A small image captioner, trained from scratch: batches of 128.
Rows from block 2 of the text decoder, named by matrix and row number. Rows with one number belong to one neuron. Each number is 500 + 40 x the weight over the matrix's rms, rounded and kept within 0 to 999. All counts start at 0. Numbers have three digits each.
# gate: MLP gate (decoder.blocks.2.mlp.gate.weight, 336x128), inputs 0-63
# fc1: MLP up (decoder.blocks.2.mlp.fc1.weight, 336x128), inputs 0-63
# fc2: MLP down (decoder.blocks.2.mlp.fc2.weight, 128x336, transposed), outputs 0-63
gate.22:507503417470511636530537507546534478457439457551485520502481497483516545560512437527486527480487522458392467567525475540446499579526544491514419545437478470502542495518502479482504477530449510
fc1.22:521492489449522500440512609536474517437472592499610493522534559501535483474539473434486525397503570490513540495566515571519528512523469546466529435501522547538444532447564480525500571527531477
fc2.22:465457406500454531557498495490513561496491510560476500519507525554507550570483465532551483495448471509543470525502453456492488513497454429481467562502503556444460472526575488444535563544493489
gate.23:581490468524457495437490428539497514476470598524492474467501473537486509568561510476506546468496483414490598486451512479516506520567490581495558475472493480517486573502477493519501558523557485
fc1.23:475503498479535523498473487476527502585483500471489494508492516520424485460491409495550529473496509532457458499481543502449441458486455480487509528468510494445565488510520552517492486473483472
fc2.23:430521507517523470422474464456480519516489544537498502510487463466552549533485453428560545495493407513516455520453504540468519516537376408587443551554515478467487448515501503537492485426470498
gate.24:499491473492545504520451552466529465478493482447563466509495568493475526459458533557557533511614457507525509526463481473493404478544514454513497509506493470457487561528536483547498518512482459
fc1.24:469375454532533517512530522553494546471553513512443521528501476543531481495502538566425498559492498536576520595567537539549501558456585493580478497515450415481503474464471444470550547525510455
fc2.24:424544553446499570524451462500544515548541513460514456562540544446479452460577520503477486452535510450508464439454535448490519499491471488450433570530548471567516529557497440537479408524515477
gate.25:496569460477566514482451501517449509536484490451505505510531540468533533530557467498513525474482410449461498514462448503497534455474525601515534486484491532451425484476486514503511486464519518
fc1.25:562500470519485507414477485511440508480564480506470447570520518472466456486467428547492512482445581431505475523507473465466578538521551549490475508521496492524490522482443498500550540444463470
fc2.25:421488524488486545516416475447560547554519488493458549417506537484505479556525500430481414465499444543519531519502656505461436549447527509540576493508428491461476560566466526473551528469439532
gate.26:512496581561568464508514499501520521516512539544478518530545535497431527537534525469440498464505442525492517561489448520465560466516506468498484441530415479442423448519446495535503383448458514
fc1.26:562494514499498473494520477512454434445452493494532495458556416490502472445527552553547407531506512434522511497483503532520545515569461511478545535494429447485557516536557485568514537558519435
fc2.26:462576475481531444530503517503454541596516506488541504501537528636537518408525481480484455465534544477444529463533455544575521523477453479491500517509549527464496428479534472439475494488499542
gate.27:515511510544458415512510478524505549528491579491462498494520546433418495486497501428523458495523504490541515518488546479408547418532488460519467511524563439555553534467428478519531447495497492
fc1.27:492513536481566485445494457434484500453544499457498503492467490482448501484525481492459430536550461490495454519435422419506561427614439449436533559471603460474558522473470459386458497514469555
fc2.27:581500458536481476536523413536531486521454497491446487510532516478551438548499527456490506487473490513448516470477446473499464539471465518456506457455505534531449520583516462457417461508509490
gate.28:594526455562452597486471466557478503522522461560411392543539525448462419518506518453503485450501413543493439618508443474476544497462522476529448459481588536540414530520458500431449468551459558
fc1.28:550505437512445495569458470473464453538483407437520522503346586515487494494497499557475404518536553538403514462522546447489530458400498491464521548407508467504549537496498445512545449542428488
fc2.28:592536473479471526501525469521559458497405430490540486532553494466535485492551466506490595464542490473465466574520541534513438514440579444569520475572545483579596507484568552517520484477518538
gate.29:507499542484521505550366515459510556459497506461508509555446484440469475518548482543456467425401551508504502531500488429505502450532568466530446515528498414536461496496587490466485486499513518
fc1.29:515509461445568571495515429461529413522532478494489476489494548506496529485488564471444545495460461553517426489448445526491491482522481439528528559421479494444550437521499516501523509455490523
fc2.29:511517558424491538454492520468535496477525452521484554527504505536499493539538514445445499451556482410518439551545513523473461483488466516465561522508544468480492474472585634499435473501466470
gate.30:483545518562515423497491471475584475530551462512463447412497468463561454486471491481491502552551475402501484538459494475461496490490514576503508387539530499499421468616535525456478439511527514
fc1.30:513528495503508580392520538507544548530499472462463516541485520544532480535507545482524548468492523546454512480493525533498554482485395473504448548534498586421446527550500460541540475462437527
fc2.30:520535525509453480481443548500511483437558495517540479416449455501488492465505504480530517513462474447483459483536472539488542522520441526574549503585571509519491501504452472478502441484491484
gate.32:475536506504525532569439466519447508547471471542505423509454523456535463556518497489520467428463528506545481446509502470451548383486489586541526518520494506431483513573469467507524551504488512
fc1.32:477487481529501571518479557466542465536518429438460527446487541498509514534533517464462455531520482480464470455475477515506449472435474505610556545433438432496469461538519474409595543451468419
fc2.32:494523504541432445510478500496472566483444497467467456441451450467469460535438535419607472456528476503469505564515507457439519443467463481475491564454446470440479532422455543513459475463502469
gate.34:531492423533404569491527456422528500502539531518485525532548472489511449569602523474446545482571482526448481497514515468489535442615541486478447491550499538508494491500428470490563472473471443
fc1.34:547547492516463488491474483491534451554490508490479543588540500501497499504426529512554495493449486438413535516569543476514481488466538513540494530527482428449471573453464534475445449584542463
fc2.34:493490560480533455535480463531430513551543496469420511468569507469591519535479562529481428508500444555432509482494485501480483520445488415537453463437524503534521454436510453549476517395429571
gate.36:512549520493461547520474450494462505496556572519601387469489472490486508546474552464481471467535487551444564543419481479564536515493534462527530490439514526511467484397450466379573519526448518
fc1.36:527369532519492492452620472534487461489526469473400488535490398525483522432537416461535529515550560532520416503529457548465518478486543538485504528512558597470480470568537487510455427509444456
fc2.36:476513444468554481560419485473590460522537506523555501365517478475497528403420525498494467531493525531478547466490506470453445538514467521451477522544540455583474526536550469510514513569523562
gate.37:500513429480467454513540600455480466534503540476459493509430426464536437503515504544522465514498521487511454434450480544534421480513480500495450479452483512471486496512537440493466447425553508
fc1.37:572468463517470470534516501529483491525477525523516458542465475596477519461472512512503504475456509471420537469471506530536467509450460454545513418465502450493517492490534567554485465511538535
fc2.37:581478471470536534529538446498523407471471470516475507493524567469517459492563495496465459550473510459514506511512502576464545505450582536485542556470493551436502528454532510516483548479488547
gate.40:517456526523556502528499462530416458459479554528438506577469458549546532401499481473456478462482499533520455490519498421474467487514466504597433504446492487488491437553542453574510496511475494
fc1.40:445511467523457441524492584514453513479485481508532521534488456460430430503475448546521477483521523550578436533498486459533510564517501451456515483491466496483552441499541497498444473538460494
fc2.40:498524491475496452433533462541431511525464475468542444483470542515557558468441582507573526532473547425511509507552486522443492470502493430389414470555491538454506542558458506470516464487490459
gate.41:501541550518479590488493438500511488493560486502532507546503523505529514524577519481513493493538511512524518530526473517490587497509487396480485477462477561559546482421526509460408451515471560
fc1.41:509584536467451489553479481465467481472492466488489536434474412553470443407459461454475481521487466506458440551539437448607521536493524461502505448524525549550497459408441503512488469517503404
fc2.41:449482528544456498461594476516418552532509530481493507522528492480500459458511529517470410504491538525472574487483482448479476519508496461531515486445460461535515450514537479515475514467535554
gate.43:523537480497547548535466466558504550512434534445428470421500484560469530522495529513519488472499512461555534480506497506424451566501519462536530495528483533461428520490471471490400464473462525
fc1.43:471423496496486553498557492513487529593568469458425537522530543530471545469540529486489491471421464530514467511494474495520503503471497520511503497481508526527488580507485553540509518592507463
fc2.43:512564533492433491567510488533529528521412435517516494539504519553560460484574468497481524432507519536465435512428575487441496439469491544498425448536485528480484494530484512503431474574534574
gate.44:546534528422496505500473464571554493487454471575551481570509536496462529481461507464539520522538534490508434526547452466462479494493476448388506448477505443518465519443505533419462484424513423
fc1.44:521484489439497472522553494518495507527522476577514508502572501505480468443463487458500580500516516547476426529478493539498416420437532452547530503517543527511523442528469498448500556507520542
fc2.44:457442511552464530497482474479517458590456468473491452482461483535512454522497550507432434455513539511448467476486483555574544579523515511483510503486448482499496520512538529550469431536472519
gate.45:524524430470501512510573531498547522508438461575555469513507486473440504530496503542478550488450469460518574449517489527451502456528548521532485479493530470525579502575468439513405502515505526
fc1.45:534540519417448479462578472534458531429448457533466463532528541487474516513547465445528549520441530520529471446447384497463479556507554560445540413512523515430525490517543496483507583486480568
fc2.45:502443464509591535429458437531517486481561498550542554539552495549455497508564513448557459517535554548606510568494508515441483504472475519414477429506555483515507514476538516484537463529576487
gate.48:529531504450519523454464572447484425469491459497470483537464471402482519486492519464491449450508471474529456550575434502507486524457465482418530529468506507465465518501503469434449453497499465
fc1.48:535514513438497473449458473420519553520474537545518464488454531400488504496498477443503476498508524412466465519401458481503508434601525520492490456499468563460413554561578519513442485546465511
fc2.48:500517498481511429483475461499477502467500464524435530482478551582506530411479409545523486479564433483503492496493488440495462540503447486559518510550542509528488575515514540492456434499561462
gate.49:418467414463522524487467529465532428494494514481465515555473542521493566524484467527474432446505449481552554510503497485494480429510469554490428563486511475467501480455517547470490483485481507
fc1.49:469565532475514468471543549542533481450501516589499436514459535506487475543452418489505504559514463558523546413486487509450501609522487537448450466442481534523562463476541501432454486487437517
fc2.49:554547495524464531436556403481451504563505465519495521502424498505500460537440484548531523442545588461516516513498471569443451413494559507473558547510522466501458443529512566499503578538534507
gate.50:499562402418502497482500510512447488558488475453463488413551514514482489520475491550405489568522507523476489528508431547482487474490524568448482561520438431479535518534491482533494427503481483
fc1.50:510481528464526518437479455460521510466476468399589467518507463502504496553589475430455529469477478481510493592562498540453489483526479522461448522489568553462489494540509433490540482486466482
fc2.50:543496508522567506545514421403519521455507484491562502486528513512602468501481490481539585439526474510569510477482487546480506507535443444573434433522495455535532515434493477403474480467548457
gate.51:551508538493526451417510459490592497525499479545516448538551521559492506507552512453501454440507496506527489505557511455483493516480519578534527515511489531497397472463497467455535482508538524
fc1.51:525586593533555506522491498524461495502605501523470493576554503477474538428539464477516462463549535599531554467505474567474454524511564579500484547498537498473495470509425530541489449488489492
fc2.51:504497443455421510446532499520576490545457536479539398564517498459499547592521492477505587485526454543510487488494559479530531455457472411501445487446491516448474534466438463453557530518481491
gate.52:535556552528508570550486538442518520522511503503528499507457461512420514517483423539520449461539506555471470470532476542451420532475453523571500503524507518531484417532598559505482417502492442
fc1.52:544486508461567463531494541477430447564487535443507568526531537508458425488540534463542432518506454496524537483546570466498570514472573543532484512492506499485492462439523512453492485538513541
fc2.52:527436484484458481500457458539535569487527543495463496516450531483581447550534496524464472575564472550492562480402461500484532541491496544517557462477583469482452504471538474520475466467546525
gate.53:475506523516582556519538535452552481508520556577507522514568555497495443511521470525504457498498457537488558481539494538564527520516488515493497497544549466506524543490521515461525461501538539
fc1.53:484558468556508430545490434550525542536564501493473489569545532507535487529480553527467421544492478461499516524554463437477517525499508512481497523491615464556451477511368411506517471535479491
fc2.53:531443519532499513432555515508490509544550451542496518499499498419445440471430510475511511508454469540472508522417487562539569461497469454533442483475510521432519503417498561441520527512558486
gate.54:494496446489514508476531505534519433477418506473597551528478508514516459519507451559456564576473489427437553520476503490473406495484466525494559469473522518467569542421536423497589484471488432
fc1.54:502484454510500470530547510487482449526508582445447499454447511518482481488445522476506544451495478562528444552522560476520478433536529540494457444453538480460497436532501500486492472500539500
fc2.54:549529535502481491429567523536417516519534479543472503430471472424476453510538555474519446522473469531494498434503421466462541468434464471471499465464477448510426519517499478472460489525480474
gate.55:550493475523524512477497472542482519461429485461543545514509526515486549460488474520488485498539464516512496471527462541505471543495549513508512537472590556492497415545508571503509411442488456
fc1.55:479456498456466450519406519450496455508536436482479489469570465516455430517483484483536535486494545477504521512518447577513521591572508418483532499564502527533518494476544589502610482503492488
fc2.55:495489481480447548471493469518480551459501431522500451455462438509487430474505517504455508520481433424404463527532501502475498465430493496533402507449520493475557498492522432507466535476516524
gate.58:496550431523525414528449511450499396492490540420511517514549492496539480578441507589426410467488483482431518551500476511506554498614441512570429514473485532531587534515440463450459574453547524
fc1.58:578484524518523459554527429484438460450553486512500500525507502512510426481453540535495548463463510534474409466452462525434524448504495491498594468475511522473544486610462505532490490512533434
fc2.58:435499459503523504506516515471491528483491539491455540457475514556537507504479543479495544536505538500444532525513504536475538534525536489546522439497511522498425429529424606535486450507503510
gate.59:521513449546543523481498487564509510506398517489461518484581472555444513484521469545504541514609418508524415507509487499505485500476535495487513406500471383467482475531394498500534509471451509
fc1.59:469422494508477549540483519499516513497411552504496463457469429551518499501519503451494494586526419454453529473561554495495504433542543493493548490514464533472532476518469648432457500447567501
fc2.59:429455563528508568510522461472575486479549459499503463491514496545508480458557515518519418427535566494444555492462537455480506512486504552474518487495535435460464498491458391548461504427495501
gate.60:530465534529510452459524566449471551502551604487496527490428470502520510548535497515490454527437527471553551564415506470495511592536441540544442477432508506476539434540493510457510412506487441
fc1.60:503564472455488520518509516616502526439523462526519546454513481504479465435480519483521532443485531449542510540434548552480550447503531455563539462452535545555531539478429529519516581391518450
fc2.60:447528517520530519459504590530507518492553587490536553558478599475417505533506501445509543472508500438448537480518430437515481481490534456527468542488375451509564507485453474512507475498470477
gate.61:549524445525404463451585505496533506501481477517506449523388463522448501532442483491469515506488514553539457575528498456420508476545571492514554435474517486503449518539522328494499486561500409
fc1.61:538526496540463434510443509532487460449493536518514404549446535503454526519527498548475587573498522511585502492454497437504524472531529478459469434446471521516529440547467495486492502514452518
fc2.61:514485469496477494469468468441512453532448538552538541509439507539464500512491541601498484473525534544579488505489460496469458557586515494500474539479509564549505621466550525512528518466517518
gate.62:492469479480492524480524494562511495505528528462509450533536547497545447527418473553436519469487575546485548475526504421535481464545450481534492534467563483501451477538454556508459515514443531
fc1.62:444522506512482477483458555481484569461482502532559527480508557461565525540496469491424540529499456528549482582420475551507528535486501507520541521420439436490522524597547495579481532494495439
fc2.62:466524505507482497542535480481520502502504482499551478501463583507493400539501500499523427458513497456467478464505464514511475549557549543440516525550469495503482497562442538530492476582466531
gate.64:486570504458470525488496534532464510565498540505484468464447462513491579497537517503562533486586526523473476568498555535508565545533442511502493523519515514553457479464565471484474506477542497
fc1.64:458565477543556623480540543503516577544529484476444502548468481496518373494475471493445438490510452539541498494465539496591477472460499479587504546436521498562594514478511523523484448493461513
fc2.64:478491447545553550579441534611447570554491485470445516427519455483520478525526512530471502493479522438459521499484498517481464558438511499644547454471513510452513546591479440514483466464527450
gate.65:475506569555496438493483568567508453440464536436545516495542505456494519478532524509582536534530481518484506494549468398538510508527508440519481474404546483462502463545456468471558463469467469
fc1.65:439540495484492491522494452528536507473533471475530556478550536485421450517555486474528485480553466551486512418481428501577505508536449582494451472454548485512556485508447471536571520497496527
fc2.65:495533459519505411533509535495522484511484524520533489507542556572500428470486492526506486514516489489421506506562522472529499524444503487567465539524517505591526558458464504559443454508496523
gate.66:494553543396466440525463499489515460393541490551502527447488491502494489442454456483577522458491516549493496570506468470464503549507425510518512477485479486493543534451518442557524399519506503
fc1.66:470501490456450461491413495507483527489523573495474468624493412484474466462484559506491542581505569470490572528523443469473543498499529498496516527525563454433501480479431514543519506498498455
fc2.66:476562522498571510536492518433513545480475443487528520492495525561477478496496500446503376420497547572611506570477501504531464520574505540457543462531479531547497523487565423520441427571527497
gate.67:594564559499469509529517603491483541533489423458416491525561552511534509569454479460533530467451486466497498529498596535490522486450520515510545466556466488462542485502431508526475405517457507
fc1.67:512476497558538556470462516491539538477532533551416499493513416538467479507478491542542486479523465466524495462522539503440525497453498488507474444504501561503443474487537471480559566522454502
fc2.67:513489474410484511443423510511410513480496510517602516564523573536532505471503485486474459466464459559478452441552513489492503493474432475474519515518476506538508512487607501468469534458571566
gate.68:511533494481520540450507548515458573423518539492475534473525474463478473542512500624501549516513433509494459482530482514499489536568523484533553490492601498496521516526573467498463446480512536
fc1.68:518507498524566489495479532505457476511518493512509526533553436582494562533496552569461504448494454538566407457480453515507454468533486500488525484485516539475541473471509540508512420497558533
fc2.68:482447501521522482552500452435502473452517491501495527500488550465502481508539503536511508526455494434482497449480531584463444490489511446476499493554459491486502493507510569476532516491525472
gate.69:471489559510482500517549508548504502556524512509475557496498501555481614501502492448511546488462463501531576525495529486471509542571490505555432485422501527551490465480494481445496498482566521
fc1.69:484551455545471528441593435495487453524524546527513451515505449510510540561537426543537507473520465502512504434491501462483516527454515587549473488583516435517433512428496445565460478525489569
fc2.69:532457444415524508529463463506497554531545529513396507476473510506503531585451451440509507531491558452547444511564515471472450595493500491419467516558521461513453565517485543475476514475550528
gate.70:507508523514553537495482457508452537533512478586482540545478450426450563478442520534553401499507430495542503500569486484497462526528486479517512524467529520492546514544547489513493452498467536
fc1.70:481489474498530511547501448556469468515534489520440407446487492473573546547522488528441463556477461479469549481441514444490433476470553485534551511546476508537517564455502505462471484533507499
fc2.70:489520487528493416506464511510518526428484535418514466490476487412487455446514507494458514454469494512566450540457581419509521395490472492500403499540447578509484436548471530531527573509458459
gate.71:526531515530522508614497476450398499480477519500516420474501442504484492580530493481490443519503510501582482478515513419506536446498447453511491486478529517499493448520495487488508563584411479
fc1.71:495518463539542598422433503536504518502560471496552446530503532500487552479422554564565492472441448550565481496506501553513508509458553448524511512546518540501476475529500484488463560415538434
fc2.71:588574505451575547531544494504543501505493542498508547475511470511502501459554466509460446396526504499493517509488517473516494486493563509497503461468555414585528523481555466503545475519437505
gate.73:522520514501481519595529425496474488530535526432480536491549504547542526509465506506463559533461464486507479461509472578521493571559520513543520476549524466484478494540491454478487503560525511
fc1.73:499449477437490504520506511502500500486501499562513513545485530528540542436449480480496471509533453474455553431512517497548491454493530421515537545516518518480488440464555524497574464596535547
fc2.73:387471562550466488536521526599513516445501475536465518553467537458530511471533519471497480498512458519519495489454512485469437477471564497450536465496533490544539511441539534502438589467388524
gate.74:506550532482472543518482557496475493476560503521574474479534479490512477454490534556470484541483499496524477487502492463485437501525459488467507491533546442488516478375448548428592472505527463
fc1.74:529530529510478517492552502471463530456537500473532564533451526498406552513476551495412487503572480559450461553439499513503519520463525567516567534484447401512545557483472495552525583502507500
fc2.74:497495552495496501491529504515534504432558501411471502539466561503405517460515534512474517464569473512535542449476531503522491563512539549490455448479492525519512445465526521504514497435458534
gate.75:458582438525553466493525546534472457487479507490486528569469546538522540469475526534421501454452523484482499437491539470440552541455527502483534530504499467485473454552489472570523554540534465
fc1.75:521476459495475490478538462485528442514535465568521489453520489538476452517469478503536527546495528507561531489486513541529525476478532478467448421476543484481529494416529537510503382511503468
fc2.75:507490507543455499414554511487464569430460474499490467455511484553529538481521461514461460488510465492484498535471512478520500470571519523534534478488541472553477523567499491513470557482507535
gate.76:442504504505468508504528548582528508543543455488552489500459518542469465505546470514454500470458551572463475510475569499433493422479528506516521488442466478532516494523504540546477442501455476
fc1.76:495536475439464577474501519553473498531540528509498462495500569416571491564460476521439528521511508471528478429529508552477467436508537502492489485495450450484560505525497515575465468414473540
fc2.76:505528567516491413543506488549537502487445533534526502500517476469465500544527510498501495503518487499444474466465481531426459490530443421518459555525569486531440456444494493523575554488507500
gate.77:514498502523516513516470494430437544454491428575584458570430542449548514466521470520559594492524439557520546577487457472475520513505429437405544465543468503559516569524524518468495488548495504
fc1.77:490487536479537505516426588402502605470580465438443485577496515517510498557546453451421549509502436437506526473548487469452530510449587445427565524483502499482526463533520470503513493467454547
fc2.77:507495445519512509451583483425516508542454559498510454511423474489588517541478535527496462504529418500528496476527524544610452555438531509462543479530508474544562479542577589536488476441517532
gate.78:504484551536496495495484528480489505457481551458541434430501411546577515533471456585501481516564503558450478565518503481596512485569439513523440458469555558507520555462468439450476428522513499
fc1.78:460555504470554509475506480516462473533494523549467490491510532529471500427477501494455510484479464490459499469433558473467508505508528513507502477419456442447417455501522510524545551463500483
fc2.78:503543539548540455503516501518541500486534486513475564527554475508427561474493491485540570468538487524535474477460455528531617489509474563545568460487548466523504473481513463453471483498535509
gate.80:501468559476458469528456503477430414452512543522493492518542517553489530486530512418468516454468550460475486501552480502440531472513470493388426557454528555542494532556479514472520468389517548
fc1.80:433527427458443523548453513484443538458466512550471514508500507463498585446523467515423471527465513482460472542539507516466447480466478563512535504517548506443529540465447476451562539462451526
fc2.80:442552500471510565430532479497466546505509503415567507539494540540486527496501551553513485476518440502479401494466470486480423484556435514517538467422498498450526493473517450477454521519551487
gate.82:488474481468532530444468524538462472448431529518523544477584456428545516547467580465418552525534478475509531518529519542474443502450533501500500450461524498466540446480544581398432556519546466
fc1.82:413504442501505470493538447465390512543565484502452444546405506386581389511496483508519453491436444519464509492576606541483537456528460553527555458434462470515485494502561459538482486501492475
fc2.82:510524442485530422612506546503512505473540541493531506490533471475429464454610520489546493513512554531501544449498458474405489492445500497498483518618458515445500493495537468546517475570487445
gate.83:461499503410494459497562461483562480489490447542519449450495483575486450511536548530497469508446557485531477503498534472461507534430441558511480477566592467487489496526441515573577523458442563
fc1.83:524509514447499538579469552460544535548512436548428466553497468566508551537476567494509466441484504577525501522435447553439466513496538487459488502484484516483504397514495553488447475525565433
fc2.83:525487516440493568544471498475449522496515472555461433416549425453472503526558494417455557478460481512526479488438447483478475509543543590474429515458424470453513524425437527462456534559461533
gate.84:417535503491505508494471550424576468553480534521477516488544540446514565479489475472556453536483448514553607522493533488508522485544561523456476421508471486436513537534538469568497455490464488
fc1.84:475515600528485535506456507511444536519569490471501487487459468444536494458407423527523474500455501493496559428557473484486513527507476483551501505522537468491509422459552486452505496433482429
fc2.84:592548456522489499495471514564471513547477533579526489505481471553503491468471495529537482517534555512512502466529607525498492558526532530496513453416499538492543473528480478607436543451553500
gate.85:475513545507601496500491508494481384594533537455519483545528476454567467551565513582515568474528420466531418456457495484482462471504516489440547532433498456555460466481520469476577446462533456
fc1.85:537651456472475508482437495492527538564483522471522552469491536551507466508500471515502482502511502443490495448474546522516542561499464535421419548448484522533423460534549484472500475511435525
fc2.85:473435509508548523484520563465503498518487541473461520505573482515570489508512558553451546578563489450552478481478427518505513479490514510446500485513442478501432479474503474550529495476481559
gate.86:512427455521546502534452469481467494530505533475548499437523528536526510532484494425543502542425556477453500460450466483486497479471445532458539422534514493475417592556506552470533473429565466
fc1.86:456484446469500568516573503498481587493465507486485484568518561504441487462595503493441521551540515516506488529553483479552565483471523455489476511538555484549484577550527463441449547458496447
fc2.86:461495465433564515516463498452494567569488470501468471473485434509526460499497473517476480497500426447464478568485529497472517491547537511556581534513521553519519509473552507526476434559476498
gate.87:546414532497581482513537537562459489533457471516490475515492504557393456489443549499446522483486519528578468533490547450458490555498507472546493464538500422447521534480484496538496477464577516
fc1.87:479455472585428445518486495536524540486495536478523447526468522419544518541549461521559464465519470512518486448450494430485480478515523481451505478509462604445514543475519501499494484467448478
fc2.87:522454449557553486499425530513385468528416454531457497493496428541493531501483556488457538544540493450480424526524495507483475474456485521480550562481527453432521521517587412522464488439487450
gate.88:491541535529511481482518459468465507534533450516524486457524473525500536535442543518457538448429536589480475462479547510512405536467459467479432515505566465583540490474545465584501486448566504
fc1.88:521533470492512465504515467452536505548474520526597456584469497487463528523494572532479447466493510420494475509533472456520461496448503455469569529546586487528462538529546493496506472451501500
fc2.88:473492502573491587537557503536473501472515443523503424490533474540529555513509497454518511491469425464487564532507543500490516426483464521536557541519541434490563477529435558544451490500522530
gate.89:532416549580555532467507472463532540516554535477514472410517463422533550519453546545536465453476523450461463485497547500444495504571466535474470462520509470536487539505446532529465556547492499
fc1.89:464471507418525461529475530516449563492510562535550513470474512490514534487529454496432507496538517469462508490548476447510509530536524536549454531503557435490539457443550533519514516438503572
fc2.89:573550458498523554530491524590439511471529533477562509530407477497543614437499534510498463527506441516518487492482465559430460478496531461526516536578542477468502457522494446463396467529491467
gate.90:529564527568551438570517534527472485436599490477501485496553502509491558499445478559508539603539431548498612486570503508517504502541526537490553529502481491519439483509476498474452487460569508
fc1.90:489562517474487540515475504547521617510493425551528455483597494540433541500494523468427501456440441455515535511462438454483482496430512449446481532479471584452445398578538460560535446427486491
fc2.90:514493476512510466413505504452573493423503441505472504534535500552482490586482513541518494562479496471466428460555444549526542422494567465574493499476493507487482468482466422486521497468537530
gate.91:550486404566459555540527476571497475569484518500555581517494449502494540490417479534555552522561511504481468449470440466462489554440450460542482520530527516442512439547505520530489465452457486
fc1.91:482553541507522531463525485501503436507476449553460567615514495473500448614520536452559543493542528511482522565522504494498459503456450510492497534461475562515485553497444428529511470394490513
fc2.91:502523486400464497497504539478499506458515495502549515536438487430419485560498525501507522486520556476492538494564489472536573490430535501525483476492502520538513472541538481518527464432488534
gate.95:500493475490508467458494515491574507511584490406439559422510529444533459538547406479493480495479531510496492483530521500525491467454488484552502574580497514505472433514523414545531530521494507
fc1.95:467549486526530467545545530468542463437531563518532520453530513530509497473403537494526504519479462505530509526539556557521560541554504477561508544521472499449507450449481464524463562506417403
fc2.95:500463538465480579450487483463475397498500527535504439513503493439508510443517479478473484579517546520462502542496436505469474452472469493483488503534495480593544501523466550489489588474428572
gate.96:538511460537607496472534485523519530554513486444550513536519461474473485554585503576487475508583427562437423424490466490562541575533511501488561519501518538476523540430529408530484495525491489
fc1.96:538522444489427427517486532542458410499580519492508499507492532437490552549540455455515511440543443534551580501496491452479489466444440568491500446520540494557527510517548501438497421477389514
fc2.96:467558510521519551431511519446469549527524500485566576537482455513503578524510528521512464532504484506422495524490511429403466539530521412506511526507530462487501429462519509468554492465556462
gate.97:486486585507507532479498516471502467538521519453429487493469455474494540505467529489557498457448408495474514486452456471489428560495479510505564437483492500502516495441455525529497477448529484
fc1.97:502476469535470491466482504461566512510552512461533534390498542515513556609427509423434586517457515477502494485495469500527452578441559572537507485483537575497441508490521525497505477482530565
fc2.97:474538433573472470492500547491434527472489440539528485523455438506505480561510545496522532522521412482465506465525479559543493436579553452502485454564545472515470484511519516428515571486541467
gate.98:470566488500503429553502535526566572494519520432453514502518586559585577581490468620537469556452464458473510503474542443522526466515486516547542531510475434565472467530527556496479489441581477
fc1.98:497494513468537469518496538504491459505488500491471494454478499475487517531472544519494447541482411500450488511559573473509384469512556512521453530498479468512439495494534491435478415503523557
fc2.98:506584434556512477585560513484516569544485514529509480529464543451525502524431480494472504537566506421493540456518470494453479523453565557457516444529465511488541492525560422434480476505472453
gate.99:545431483554492535512568498470539472575507530508470454528540498609500469507473458527482512464427491566570461498538470570470520484458475580470435520528510486476451432486575451419505466475499477
fc1.99:519420455513458549551559541559494588468482508486546458578450391487465455494496462518531554488524452472551519460560446483547466508498505511513574557593508568583528470440529505468554545529557555
fc2.99:483512486566516450501471517603524523449477452523498491400511383513461482508488477487555567488485528495411449553474532528469503586436464529531459544543525594513480510443439447462544490507533550
gate.100:469490554510531494502506514442595474548521543471523481510503526470482491485466456541525528467566483478499442539490535543558434547453511509418499532466472469520490600513514571559491529535573554
fc1.100:461549450523513481539491558521465513534516469451482489545466473458558532518483567549466499465504531534538439563503534460483474485544570535539472489465443453466459571561465517537491514478479512
fc2.100:562515517556463594569500514512535475519463541515468419534520453449455515500511547474530486498522527453489496500412492509600434491481444498475480489509504506482477514476522544503508489458551519
gate.101:499556529458439482440502488437474491489526514512498489454533470475457477510481441482479533455498470502500472547513426463429400511468462504485496502498559466520481552498573510596511431498509533
fc1.101:513554524520540511511411500548534547503499504503506616511530474557520516547423552551526499547518532509514518396424480521495478502521542517507547538487502454534504424489469472449517520497497521
fc2.101:474480524481496475521504497453494558492514466487526504478483499499429492507544524514423555572487494555524472504524456476560504446493512492516488500587596478560520512519492495522498454486542570
gate.102:536499415556497511449542501499481370453507481457516556483419532517435541537519451472478586540519503511527549497539547565464526550569489498480531515504468485524545486484514470464491436537515479
fc1.102:450521524472553463484546539562552582464567458448508468480519526499464499506495499509454492470531566552508486549547503467531599448504492474569563546481562421565526487490483603481559490560475444
fc2.102:498434498475514516488539478487463535520482506555521423469490545555436518498404489495500550461500429508510539573607527490484542524478498573464499507474417536526550505489466606535425487497411543
gate.104:531491525544527518484381424515549501452475488502595463470508513449467491536451498487457477544496543505493453507504530509527487514512491441536509541474510500489461553533542479468498486458544567
fc1.104:484410496508522581539490515554514467422483462497505519483529506469548567537465516432569599498512567389457550490486495435551476606481466523560513516480525527482530492494460544473493516363502467
fc2.104:429528488504570460454469495567528470531478486475503514435467419520466428498602485524458462525428486538434462476478554487527484513569518496457477560524550474611444520527538533505483466553538533